config.yaml
dataset: "photos of arthropod specimens (BIOSCAN-5M)"
image_size: 32
color_jitter: 0.4
num_experts: 8
expert_mlp_ratio: 1
depths: [3, 3, 3]
projector_hidden_layers: 1
beta2: 0.99
ema_decay: 0.999
epochs: 28.2
warmup_steps: 640
weight_decay: 0.5
Rows from block 4 of a small self-supervised image encoder, named by matrix and row number. Rows with one number within an expert belong to one neuron, the router's apart. Each number is 128 + 32 x the weight over its row's rms, rounded and kept within 0 to 255. All counts start at 0. Numbers have three digits each. After the name is the row's rms in percent of the matrix's.
Before each expert's rows are labels from the 100 images, of 14848, where the router gives the expert most weight on average: "responds to" is what is common among them. Only what is clearly more common there than usual is listed. The data: photos of arthropod specimens (BIOSCAN-5M).
# router: router (model.blocks.4.mlp.router.weight, 8x160), inputs 0-159
# up: expert up (model.blocks.4.mlp.up, 8x160x160), inputs 0-159
# down: expert down (model.blocks.4.mlp.down, 8x160x160, transposed), outputs 0-159

# expert 3
responds to: class Arachnida; order Trombidiformes
router.3 099:199191115126132128143104166088093124155171071095148099156206179052119078128158078074125089118084109097087085114153118126130104124156118181139119152120136095147125145143151074119186173122121143164137179090077136138168182087165155152188127161110091069122153109109112077103128146117185124180103096132140100152132105161156103113127138149100185133117095125106082151106100139135117104169128127102116119096105162137140099114120177173157186202141087143130168182123144084175130088128165095
up.13 097:117195096118217146124093126082119102154105126125042140075132141157135177131095112125159133091123124098184162085137105159111125123109122126128103087087092131084119123154176142083139068160152134202087192072129108144123109137136107115105141139152103113170128173141076122146133117121094151077095129137191130101142147087104179155138123163130176108107117112153106125091134135136105140086136160084079167122108148146160135104129145043160126154105108144144130157090217122093173172031170158
down.13 103:136158126093151093106116140122135125107084148068130148137122040137077099105142145096135176160199086068143191069056050132111161139161182116160138181097098135113152146191142124157093076127113119158119144137123086132139097060064098109126097116137150173094119116114162141076076107157120142140162132137116176124142149150085192096182145170106118154138102119143127105071125118099128113128111150137088126139149148143201071149124119112103109095079142180144086139160142132170114193180122126
up.14 059:109126122132157123119190067165142119122138180164086158118096114175133184108068149190133119106150129145132149096173176147152129182116071150122123134144128164117067099105118190173085068126093109079087066160161117070126062163102085093074163121129110135130135127149136177134203105181117098113150128127146114125136205157108157157148162131116085089111161155129148108128164119170141137151123143127116136145144113124126196128141113046102074111125138153208112162098141135107095176125072153
down.14 047:101105115079132192123112101114157100135170058104144176106144103093190098097139144113158133145088122183126080120168175105078153113126114127146148102154130095093168160107148153126115144067157076118163110184113161114094189170162153171108129127174204098052123151148093073114117062124143141125175128165132158100109112124116108151167118170154164177117168153118147125157162147091137118141073170084117084097164081183144188100129160174106101178120091111102100092116143140082089140131085126
up.15 065:103099128137101096120113123146157123091117211126140137118035104187081163173146147141120117131167160101134173158115148153144162161121069119089141131162074187106061142142128206184092125101132123139184087107206093109146081128125128134117143131116165166109111153170139164152180143140085141068154128114129157100137179087082169153127111134131101130153121111150154081164178102097151178135122123091163136176153107176124133164152101121099128047107175153206129109142141132105126159141068127
down.15 047:113148051138141167102118086140099091191105141122115164148101099136131128116145107109168103114155166161092167117174151181102112113111155183152171107092137155148095079118129121117112168078155075221092123172155094096120118120060137129091115111127111092121152176140134093106125174113123138122164144123153173090183125128112119093157139167148169156103168142177086106137157101054051175109149145107123094156137121107150159113116106101091107100122132077179105157020119094119140150192091163
up.16 127:118077136120130106084107143109153128125046156150181093106090144142136133072146134133170112136169197126116160156151117147128203110074130090073165086166168201146129136126136166136144096169145192123108126142192104130054128179144123143114105159134110101152123112158111108101127165107096102079091109099125145107150164123120120146114095098150077170137091125092157105095112109145074204148160067105126060116096122113137060100110160156159112093154204061126156127128126149170162096168149126
down.16 129:137153106121118127154155160103125170143155054086117213141170100081094099126101114110106148147094062098070105077101152159131142130178119173218091105109142132153144128194133099144107190111155166144093104178087154159144148072118170099130135111159127110137121133079180112156106118150184134126133127147126144170083139097113095116116156125119218100134115190097054117122120123146115139099145145153070151108157135100170155117117086123116146150088092121112042144048115120143118148176144128
up.17 105:056114119130093134120166120162159142172114160176161187135079134160154108129114144203132120131134186156111125136125156091135157125138117089100137099109116114120113102121098155157092163069116115110189096161174121124075126138108156145053063169115112204090118109209114131132152128105147075106151143148089126068122111150119138105154148142119156127140128133137147125156102166157145161098070114081181133121145043108096152129171042138129124063148145088129110080132096115162113117141035178
down.17 098:134061139120079124153142151138108098150085098164119146086139098108143176077121120155199170221119115109142070077099084081150117130111149099115114168105118147086090115190096126189143139150137148137165115158120163131138124137139149139124184175127098102114090121176125110110149106147197180153166144102040080100135128136073119147098137155106169138135144146149127164123112096099104147145150129108072155093163055080203114091125072157175143138085136187152132138153158145150186154126103108
up.18 118:113106133061127134125094113104137127122145158104118147136103116177130119152137106116141175100145082218184152160117156122180125128143108143151185121088102137081109147134100149138119064151113138170129166082145155134117055143150088081095190112190086113136113158164093118139137171216031141143176105094117119140115158136137132199112122139134134169135144103123157150077145165133201181131147172073091135130152138192160187131123107124101090113087129160141101145120141140115066166089155083
down.18 107:142162101130128112143133145082146127132103117113149127157143069117099121164139191138106176124163135043113097078088063129128137174118214138138104215085126198148218111170146134115103082122065118078166075151115133130132132065076130124137096174118119116114122112134155174082021106110157162118194142130123106150106166152122129104130161117114131143167097125122099131090116112113095111172156112160108131098143168154203070149114125131120119107107132167098136111115145108173149146173099128

# expert 2
responds to: order Coleoptera
router.2 084:083133128125122149154129072148163132054126181125086157105074177175149126128094111115130092118106133123146113133143182131145158160099128120104105116138118105110125043082084185131111072087118096190121167146189102124109107180112053128137118173116161058178151133184116118110152102159087140111156142071145081122105165136123123167148128124169173133091135098129172108117147108137136128163132123042092111171154130153210111152128069099119097110162177101142098207153173150125150128124100160
up.13 091:139076154138109200126102136107126150160203100139130096137143188105174127101126101144095119169076139164159125175093136176179100128089140172147143084119104127167142104072130090099128111135093062145136128159106168118099149104150149102157120117117092124142103119104147039128182129142112085192121087129128103187101122139147125108116213132129128176121144120129144128083082174172183069151147129099071086135171124128088121092096127211135143176179132115146111096107161129115074099180076147
down.13 093:125079095081145133177091113152089108097167112061093071076098136120137085140166105130100117179080100138155059177112205148107168109108108127089166132205140098084122120121109159143180087049191108158090124135150132073152130157162126119137149150137100071167085137136129162111149115152159132157065104097140099122115125123140161150119163175150165154140168143148123170100123116081106130171177124077121136131106093153183169112109135181076119166108128145144093105139168126100070125132188097
up.14 107:109178106108132090048152147047142128111142118140136111154142129109034108185104126170092157149191194090150187134115108119106140124111105161125101111145135144110083109169219129089131155155113170135075116124111095128198139119064126102141115118124142104190170131128064149116153072109108161090092119151053135112136079117177121148170154121097192152138122140142120137101153118107146159075107106122116169122078152138130133178138156136173188101114125163170142174151141090160152119135175115
down.14 098:173095167133099147222111076188083143098118112104074092096086131157187150097150141109099093143088111110110072192099204146125115126142110110104139174192108099102131149085078160122143103081103066149141175114144163096103094152188096099129185164126079068116085085136165124122119134158162114188120112062138107167118115115118159139102144152186104135121178115135123168119107139137118137179164181099138125147132123168130119097160094168106098203113112134132144091139142156089144094120109112
up.15 093:128155105122099129081137135164162128097086132108115162136125156132137180149186098130176137164163077124184128145180085119066121092146131112148108119196197158114129125180123132151093101128218130161099136095130169136148103105092097086135140125166122132089028087118118149090119132123080170125102115141107141144158086122093104072148195146141131145129087090120149093048119125167120103121049152113117085158100127139138110111129119059127141113079126126184123112197132075201156151149121144
down.15 071:106118104138094107142136121120050139103115174115133124121058138180121169124155157143110098133159153096059107164157095119132123157092255128146131179147155093133216128121133150133143163161091123108120062115153101157146093173171141098125136175103098098138104125129146077106016094130195120118133120084134123104148151103132096118123123125105162147120112126148119164126145089157137175143178122137128124098079112109163123153167119093095120128087178172038140178118111143121144126139190123
up.16 101:111134172103153133166124116150065128128106122131112115119130103122142144154113165120134116154174115136166124078120092127107121092147181090135153161132154148139189130099123118073117110185149111119171026159117170085155169066084125150141090176137113147105058124127181142158051186092124139166120111088080070131114092173098111098068168121114107134147130169056098132082192121140089116161162148139147107132150112103090107120113116187171122130138147144036135065144075088095131136125108119
down.16 096:129081129128117121168079101115105110086139140147113081076060121183181111193135157169142121139107154173184124198139116128189146139079209147151126128138103109113187150094117175128141120101115096082113109117150094102123111129154160120153170142143120124132114123166159179083035111100148065156052088123150117081158163065186181112092138158146098118133154131142132152090112125115121136141135106100155126096116122131125173092181072151106120137129151142049139099093181131081138118147176103
up.17 099:139173077160149121110171096142149104108123128127125087124140154141161126195131158099152064145135100120107172117100139162111077127173070065141185167201122160115077099134138132134157091180138115140128171079135083101157089145127099099141141068137144129118197110120091139131154122145099180200099137145112063146162129104124138144153166178160130139079179109075113160133208102126155182155162125117104211120073133120150094156114132134119147164126098130149164122206123108178091116083099105
down.17 078:140120133170091155134126041113102130079095204187049122078075146194149140115115116125140162102135134144128086140120185131108106185106155105147093194125103075104122131067088207103087164118062121166135082063203112142136141149142112123149129172118149084114135085187177135084093085121172168158178133100133151116119156146146135109148127123208133135136161121127114109112140092134123136110115124120161122101101107148157102151149074164080124136121147139098146160085163091139177094109114126
up.18 101:109082131116134115087136148112129159130155119102135156172128140119046161120149096167153086121160128202160185186165099141022149069144151171130153112077102120169146146145166130138127161157167167145090108141123102139176129134113155177102088079157130106049124153105102117111108157152124044107121132142111130141152060125120167086166124154092163141142128127133155092109142142133115152111099131095083135109098142095074114161114170074082130100130115133090081171088123084136070155155215161
down.18 130:121098120172115082080155208055141124149100087205175163147181096046078118135038110127175113148118125123104145074154087149150129102095162161141109071053137166177166132166162102139126181127162144135145099134105093166159218132102141150142103074114159154135145170117138172107111087088114118070099114210136122123154132105162114125161116102078130106162089143139148084124124130143174125098116115128084129107099104122101144147114158125150160081139096121101118098104149124140139171132138115

# expert 4
responds to: order Coleoptera
router.4 091:099089118145140138187070092176114141149112144107127117120111089141131145171056163155092097103170151100103146141112153128170156140104128118133134189095153115136122150077092140157095143111058122091191093150132148103095138155182129138112138207130108128150123118131207144154137125041150143134169074087160146139111173141106120158077105116164086138213153172100103121103117153119118146143139103172216136111092065154125143081082111158138089127114159171120128033078123149103105142133110128
up.13 111:138109110169118111125149140131109133181158110158186069132150135073163172125131099161129094197141161132180109123117106117068021102088141121158127116094173118161145160113148000093100098117143125146118119115073119208132183113136121124107117126134119131154103079087155118080120126125119155146138142148089147153130132147119083114184136137123119106139127111127161085142127123170166081117094131133110085153101104134092157127128195146088138129133127126144106126120123055107123147135087148
down.13 101:146113080130179147094125142102127135132110098130101106083160148112111115175138181106118207145146126183142113179132147101125109159124073109100111174164084164087093158136063135090118120047125146114104127074167080142144118128061119152119083067195125138091138082150121113106229155167184140148160151156120134151103092151166190108161103150134176114122122109153129149121168115078117197093083128081115166098102128156164166133102123164084150117082110167167094167159128115124090137109153156
up.14 112:135131119085108139134147150143113110162136110106157165143139128115177144074147138114182161115094078239128117114117148159170158118110075181138146123121157172146078079157124105166123076091195099135160157120120125111171190130100086141139168126122090140112134102145103073077178147158144163102149150106117090155114156163129082127125124113138157120087054144121130095041114140106143123140080139121093114177151111184143156134125138177124133159134128061229156117081126098170064101176111129
down.14 138:116113107111127134169142053204116215120166114111104110157119102164197138078159126107076151137085090133131127137096164147088124130171069133086159157179102071158109112160088116168134123118165100140113131133128135124089062155153119057139150095167127108125103112120152115114176127156173130192124115085136133179115146142083114116069165193159150113125193074159127152174133125075110141149159182135134134148169137142168146080082118132144064180142117112153135108110087095076116114190115141
up.15 103:109112145174099125146180139135107160176156114116120188163141124123145120121200163088107175131100011199103124042116100135140103105172122072138128160114146146133124087167106060096143063098195111113141125140073103139168185122086107114100172142099085153099096153105117102157128132139159145114173157103164073120122077185085143141093158088149154088110112144120125180104154195115136122130102136139093130131160108116133145132106127113133123186119136106145134124146126069111071200165120134
down.15 100:124143113140145107167135102169115172109155139112151105160116127148148145116089111158112085095085112098130042104111170153107124152132159123117162143230145092155145130107113096186149124116155106186158161109107181141102070094195108119134124149168160090116107113110146156138117139108168098139142146102105107161178229177066144127096125135159115061129159060157145113142142137108150131168120145133153122150173111165143131102099122098154080152138112116165179067027093116056096121150087152
up.16 082:188131095078157127077071168080157127132193125205142100104143136097121117083107176121134199127142186177108118188153200089127143130079111092075153121147119173130113140120127114144123074129057151087139074097126143101089142099085145157130100112123113098130058135171106147127162170157103135131129190134091154143139186131182142147095082150085123174120122162148196081125128113127160109129140122111104071145103166130135156161099131134144141098098107068181153121106121155083097139118096182
down.16 083:147128153133116065114131184112159138097134094138167131140166104103079105116147152111143124126134178058130120144093117114146141128111128119156110120184100164142129222143163094089112160126093064087164131119083139111083154107181157131140108143125168123062132111141127162088154123100129048118143145132120163151170121096165189149155100135100112137126153102105162122141159198148216099150081150150104139132214056137056089153173128140096121167091064105177147123147167154157113155093132090
up.17 098:114188109145104092080148119082194156087138142198149134195116129138120126154140149143113159113103163105117123098126137141133131170067129187132093077153100089098128000146126168128137174120089108151131113162158093161166087120123115100138074104105182163139191145162084181141127098114085124111092122130129133087148160147171118097141142122153148116114146090136110145114093112147138119108079106148154167171135141136157043167103127132155134082167128095142213091106179103167147106140090140
down.17 108:058165103065123167087100117124155066149163157155123172177098148143093099117106096091126121084153150176151123120173159110127185095124136152112118107056136137091125120095110191128134197128104151146170132162135141161153155156108130194127108130113163117124166167149149086193124142142151074064200089121163139090097123167152103135143116097106179116162085194053128092125091133133145117104121086110137075126141140111083131152067129077141121074135155139131112165085111140181091119096171093
up.18 077:137201130139164127135162166103103127129205128138117151156153109113149110151078143163093119180129100124181098080125209103147130138098124126140084147121141144164124132148149126105145048127118144110059128078157116132136100122059133133087138111162159112151142098089088178147149048184130099083138153176095159141088076107151176154187086109154180128066112140128160140138158172145110103080162112103105145128162163174094153199101116129186116137115131141129121198169118151073137185101119121
down.18 067:112118158153135106175121142143068155149144094169136097094125161113079122152045165146101141159144164077090103163119083106153159128069110126084085101078108149111151156143139147107141210143123111044125160165126116147146122100140125146156177120120058159147142152126156135143163120108142158131189090124091145111065063101149150154087111103102188117190141166083189133100158163162151084147155123087104134126164108091072097123163130127113142127100124178111144186137127204131144145068173101