From a checkpoint of a small self-supervised image encoder: trained on photos of arthropod specimens (BIOSCAN-5M).
Rows from expert 2 of block 5, named by matrix and row number. Rows with one number belong to one neuron. Each number is 500 + 25 x the weight over its row's rms, rounded and kept within 0 to 999. All counts start at 0. Numbers have three digits each. After the name is the row's rms in percent of the matrix's.
# up: expert up (model.blocks.5.mlp.up, 8x160x160), inputs 54-80
# down: expert down (model.blocks.5.mlp.down, 8x160x160, transposed), outputs 54-80
up.0 088:524514500511520493520458506574560477495534510493507483517539536461457522532494494
up.1 083:450511497484478502504510478463503513489519511505537492510496500469518482458440486
up.2 098:515486503500525542515494515539502506496477493528484470459517500464493515501489542
up.3 107:535481519539488472481466487481491492492480511477462526490506498462495478482488460
up.4 078:459504539498479510536519484507494547451538493514561539517486533489519513495466507
up.5 096:566449499514512485516463458493477505505499507509505529482560546484520449506483496
up.6 109:536527530493517487509516530526469492465519496500479485515497477486448509584516548
up.7 098:534503486470490485465499515467484497494463507477524507505533498532450491499523499
up.8 114:448503488568496481520502560487515503498544496492472495471513462501449490511481470
up.9 110:500506507514525500487527513503495523480509507513489475511462461508510497487533507
up.10 113:491471465534523493493486494556506520512473538459555508501508475528483483498491542
up.11 072:485458499520477530501477492541497496514486501511463515499500552539524520495529475
up.12 096:518509489496499544500529516536485461510508502493512485483535476469503497475505551
up.13 080:439523484491505506525491494513475522498531512521504507516504489517547521478502522
up.14 103:528508477501516469472509482445502526526537507491478519497485523591548518522498509
up.15 100:483531490527510472500466511488491494528507539464488485493510481488530481509487480
up.16 092:471517510541504481481509505508517499534523507516488522474490474492490516523451523
up.17 114:516480462554526529503532521489502527528498532480478494487516502505524483501519511
up.18 084:477470512483458519538506487491488534482488460496528535521503470563514515476518507
up.19 109:531521531481517495510488497485530479509469474542514463519456517466479510562478496
up.20 100:502513534532502549480544497504522446525495518470493489488550484468514501495466494
up.21 104:531481477520550475507492492464484511501520510506534520484564539505519472547500510
up.22 104:510540484491499497515494520511503495490486507489509502484482505510554542522492542
up.23 115:491518515537518516516496528519505423497514501496495501466529531470497467496491501
up.24 104:517480476550518482474488480493464503466531543520493501495570529489518475514513486
up.25 123:551489479532519523482506498508491497536495528511482477471541492507518463485548541
up.26 084:487510478487450494515478495471527512558492521489488496496503488481514508486470500
up.27 102:465510454525541468496493512482509557497559500530526539516506481552502543533503486
up.28 110:499498532565510514526528555531474499490513522475423499488552480528488488488495482
up.29 121:495480484506506493458509501534451536475473505498524507515515447512500515513558519
up.30 087:475517530485486480500483493474471529496524486520497491521458512504533572477481513
up.31 030:480523489541501497520479522521530483537531515497507533441494517485492497491531466
up.32 099:500507486497454489528487497444546525594503469487489545479472465498539536491471507
up.33 119:547524526498496532519508536551469473487491511508508489501491487458469464545512565
up.34 100:537473501478495490540434470487508491511502503512513451520502556508449503497528500
up.35 117:478480484536513453526516549505542505473592530498486486496539465530454471507507495
up.36 084:483514472491531521501529534476493526465515477498508499504490488534495516545523509
up.37 100:469505500497471488498455505513516536491469492484550555526463474516540536493495495
up.38 096:458519523505497503507491510488496556486539485524521514516500526505509555522502500
up.39 093:502508498516531502452513551529505528490548527533537530499504457494474512525504513
up.40 095:495506544529469533499514522514510479458464469496513571512499484525506547546496504
up.41 104:525444487518494446515521513502526518491540554513528503507549512517493458524519508
up.42 110:513509507522546531490510489510505465517491529481491472489527482496525467469524534
up.43 092:525529486514514488510486517489610454526533503510497485486495499445485489531485505
up.44 114:502495510560490497484520474493471481495550529489438495490522521558522516495513478
up.45 122:521516517484505505485534511526479506497488467499495498473500488499470502540487550
up.46 075:545466491495476461478490492511519497495492507470549549505532499511475511534502540
up.47 111:475520489493480526517521530512498504476489519496506514503504498492490509576512544
up.48 094:498494497499529526523531517452491520475521495499539491523535502501467505524478475
up.49 100:505500535521485500491484492495532475508556498504477497486501488493504543496453524
up.50 095:453509494594481502504482504486463479516510523472437493468522460500514483484528489
up.51 088:490477455513492510417472500508474500470515543527506468489525513505493491526540470
up.52 097:515520468512493506525509524486582496521528495492491497480510495452478502552486499
up.53 105:482502518502469489503467475443504555495505482530482489522466544482510565524481478
up.54 107:476519513502502505507502489431486552461547482516495509520498549514498561544498477
up.55 108:458507494479465507513501516501543485563499493485512549491500492538535503458484494
up.56 107:483491487525480524512528531520476523486487492511523540505496450502513521535526555
up.57 105:476519500537510467537510542506552457484580506505483490495504484493450487525483490
up.58 091:511473473537496479489420472537499502497474541470501499502530500477489507481525504
up.59 101:509503473488502510498518520494539544484541484521518493502467465466475530513484493
up.60 112:514516496489506477504457471490504481476522512475523496509501524562492484495528468
up.61 110:466506507565481496504507549495497494505517483503481508463502471495475489522480493
up.62 105:449485471527469491518482504510501559483464504444548551523493459497509508491520479
up.63 102:542506523483529498538507535524517456467493497484500539513481553540520481484563501
up.64 097:453471500520463520472509546498515526537459511484505522498477462469532511502496490
up.65 117:495481490491471522505536538444510547486498487521531525459506506486522505561489519
up.66 125:478507492496483488512500507514503552479473489486563553526464461526519511513530526
up.67 103:540502480458503488471497527507492477503465517491529520503487519544494500481539499
up.68 117:470499454532518466479522516495503552478511517509527541502477466521522514489497543
up.69 097:527536505471503490486439490518519493480481515485536534521472529552534487485509468
up.70 100:469502461488478462493488498428520542533509530479496521489501479549560513468473519
up.71 093:516492504497509452489521512503520533511513540509547501514501489509480496538518498
up.72 089:441464462500500476488482482483541524579458541498566472521502479504513506470498484
up.73 096:515538510460515509491494522463462499447482487491498522496479514516468488517529529
up.74 105:458508476540516499480479538486497499497469495468468502512463455513469537516509481
up.75 115:509518482499512512491461510501467507484472486521507510439493461463474482563519573
up.76 097:528452524498512509535499471523493493473488501538515474514576495506464529533480502
up.77 096:538524489498480502506495498500468480499474492552549493486476505473482495577526566
up.78 100:479517514495453537429521499518521466523445486520495543501472523471504507500494500
up.79 102:506498525496538480558467498488561465502509500476506479530500534482496498522501477
up.80 099:472508499533536462499428498557483491511457527446465467512496473509478522473562488
up.81 105:541500501498463490482498498520467460479477489500475478440488478448477474479509508
up.82 098:503518471525537480520520536486548486479562508523481488467515518493472491534476504
up.83 118:440515476561509480501471549461516504528515514466473515490504463494469505530482459
up.84 098:559508515503554482503474512457495496513536491509503481474510540489522482493446515
up.85 109:501513472500520451499473508440505541509503492487513537501472505531530487494507527
up.86 079:518519524509513500455520499485519451489462526486498501519519512503521502557524506
up.87 082:495493490483522493498529492453495500498551517512497495514531499563480493510498511
up.88 103:512534521519472523516508513515483482471509520496510519504496507459467484595521530
up.89 104:514535499510536482533505510492558443485555492532523512506483523467486483531480510
up.90 032:479491491524489476502471501486543493538526534522499492475503519517508464514541508
up.91 110:503503473523525506493492491468486529474463506518501533478535479445465484542519488
up.92 064:490502538527485496547507506526501467466501503455486504490496526482515451500528482
down.0 086:476504493490467488553499485459524504538517501459515554520483491501517499505474473
down.1 073:506498547504455515547483522526513466519511484507493479506509488484472505537477473
down.2 092:554523497510495498500476485501453477484545507465453479485524482549464482514513521
down.3 105:521438494494476515500489484489495518535550495547495428518479498511522515514498498
down.4 075:480498510480476520520488521529518482494510496506490461517473491473435493511486507
down.5 091:542456503492505496525488501464492486507570509511500430502478515544493473541516537
down.6 113:491539511516535506482489525519494495462477491477444544510480504437480503485492486
down.7 091:462498492523539491501480475520502534502487489493488489552479516476525527508510443
down.8 121:522520498504509511462482510541508480459501525472501505489549488512475475425541518
down.9 113:456514520504462470540520488504498522531490500500517535489482499479496488524475483
down.10 100:455500513449516481478552481494449525494492514518500472523540535556529480489553463
down.11 065:457471492510509485458500497467514480545473539513444442509517499488523496482536457
down.12 088:542519507520461483535478482533449478440550527482500509509486484530470500546518518
down.13 069:521467525489506559524499540547502476481505480521498502513490492509516511530503503
down.14 087:479547506503490518539527511550506486510450494504507510484496513517489484461555529
down.15 094:507493515526496519506541545508528485496481511477536533477541473471463509545495507
down.16 098:491475462518514527498514479516516518505523496523528516437501466476491483501512517
down.17 116:467509531491447450530471446502510500522501483514526511511453499506502516515501469
down.18 075:462461481500497507497502521494534503500508497526517481503505498478487506529467502
down.19 126:495500510515502487455508480484498516533451528493492507471536443462517497466519507
down.20 093:492519484500468469547444428468481533521523487544535481490474489491471510536495509
down.21 106:551479473514536493512493460469457520519501508497494461457532543487507478522542525
down.22 101:492497503506504517516550488512489492475555531501489487513494525501477492538486470
down.23 114:500514495502512540538542498514546498553488482507527513445515526496478476499508556
down.24 110:508474491501483504531501476498518542530526481509524493490475518510544494475541552
down.25 118:494535538498434423536434468512508484486539499471508530508460482508476499501475480
down.26 080:488490535497466527533514533511523484545506487518530494495476480505521517533505452
down.27 094:486514496465544515505483519459548525507525472537503490509458478494450502525481495
down.28 106:504460487491488503479448492509493529487548529513494449520486454539508489449505515
down.29 131:502532494507550502463492459483484532498472481493450469503492467454485530495516494
down.30 070:517494524502469549479511522566500447471488509527491479486511482481485506506533507
down.31 017:455493493492477477492505500528485519514465504492513477497507461522467555518468542
down.32 093:466499501490466525495510535484523504548492488524533486480447452507509528517525460
down.33 137:518546504522530517516508537551462484452507496480482549517500529475476497508504491
down.34 097:490495474510507481472500465484523503458523508496540548508499537497450492465521516
down.35 153:508489498521519499507474508527497537462532539500518510526532468510482471461523494
down.36 083:481461495502480487488549494511495562498535502554512522498499499503504527529499502
down.37 086:470482482478499513497526495506497489487509525544473414499480520509442489527528512
down.38 084:480477489465501543461510514530513482491466493538506496515490491473460521522490490
down.39 092:520502492484501495538501439449504552512493466501515558506471526509475480502506480
down.40 085:442463470442518504518505493504500532501554510526500447531482519498464504515495495
down.41 115:526460479505517472521473506500493535482521543507507500520531483512447455495506518
down.42 104:492528525495450459554471479508467503491539504508545508501461484509466496532481505
down.43 095:475513484515459515540496516487522522535481461486525550454478482484516514502496479
down.44 110:467478473502484489573506513547526549517538516503520512508481503559543489469509535
down.45 128:498514494521526520448509491507491485481479503503486524461530462443468509513485510
down.46 076:442487507459505471493533493489516523515508508507491518536498559500485473484497497
down.47 106:499507504508529509519515492530488510470541505487485483529468537487500487491512479
down.48 087:493511525472501476480450491490523509502489467511482510537469463477471518487497473
down.49 105:460504513455474473501529498462486513543540485534492465502456519569498491492504446
down.50 093:476502488513502481539477478529515542515510532471500481511508427502505503466477512
down.51 079:446518497531483505472520506506522506545487517480507498476513481499523487438548519
down.52 092:484516492503457509532507524499513516508493474484526556475480479486509508496497471
down.53 085:489513515475485526454519505554511449492457517522512481484509477473470501475527509
down.54 095:475486493476508516442494501535524497492459498535521497507498464471459512496501492
down.55 113:485512530488484517509508489462537514551503473538522479491448508514507526508527473
down.56 113:494517489501541494482494477511467529444541511489455470525514488476443516514487484
down.57 112:488513489535503517508495526523518505488497518461521563486530477494500477444530509
down.58 085:513452495486512496439527476490480501518498513529500457510516526521516522494545506
down.59 107:465488499515503497496534486472482539510494499519536543500519452471485509521481478
down.60 108:481511485506461465485463457478529492477489488503530520498486549489494508459533515
down.61 113:528515488505524512473499513538509487471510519471508518476552473496455459451515530
down.62 094:499491527475505479493489513521488497456517508496489432552491492475476515519505468
down.63 120:477483481475526508494527507544468489506491529476476465529529527533548476444554519
down.64 093:444500516493503509497538491517508505547461529530457468521490508513487513499511453
down.65 110:523544522480489501493531504523468508476494482489534547511472494474483492486523490
down.66 129:459493502481513479492509505471497504455531510513453442530463510484450504539487466
down.67 104:467482504521507477507471494516468492483513527459469478557521498510567496491523457
down.68 118:433510487481537519528565485498506545532513499556501470507474515496477490535506508
down.69 091:480476495496476473472498458466509469498495520516503456505493531495443503523520472
down.70 092:491507541515474516536527509523514506520507483519524503498481494488499523537502456
down.71 089:460458472495488488486489472469523494511476516528526500516490541506482501491532513
down.72 103:466475491505533468450513530474523549506483504507517493505490512473501525511518453
down.73 097:464466512511543517477510516545514512480490493501493487543482522484522491490522475
down.74 107:493498513478508481505526494492512491482484535492484477503546518493457492527523481
down.75 139:497520488498548503497471490509469490491515508497450443525518522537535502477541491
down.76 099:521538497476502465488447476462485481496521508484489516514502481509493484478530503
down.77 115:488535515495536466497467465488485502516475506477459482510530500509526469468524480
down.78 095:496485483507494520523512483522469513490538504527493430479496533525498498503548482
down.79 107:478532487513510493501486503508499497546438517463498513486541456438461492474499504
down.80 102:483501500470526475517511475466526510545488527469510492519544481496526461474529484
down.81 121:490491486509519540498506491501509502533526503505473481513494466493508501509472484
down.82 093:490531499519483523527519516530511511497498484486540567474495502492516494468535509
down.83 135:508509499498504494496463529523552477458488522466501515493547495484463488467517482
down.84 098:536518519478495476491484505472479442486544510496456434493504520538478499533536485
down.85 094:467543502515516530531556483549485505543445505505534506489502503489489491494547509
down.86 080:489497505447488492519527496490482523525533485517520505544470547524495498484492455
down.87 076:492467507513488523449473495521505499480492484531530493514488442460528542489495482
down.88 107:496523497507535533533531540560494491464493497490505549523470531474471485511498498
down.89 112:505534475535517522522510496473530519554459478475515550437502467480490488495505513
down.90 017:516518473502476448524488460511463530497492512461494505539498523539459470453509492
down.91 126:492501497478503506554480500484513504552527488515477443525488528538533500507508493
down.92 052:490500488473462518486462531486468505494517476490489484503450464532490509482464480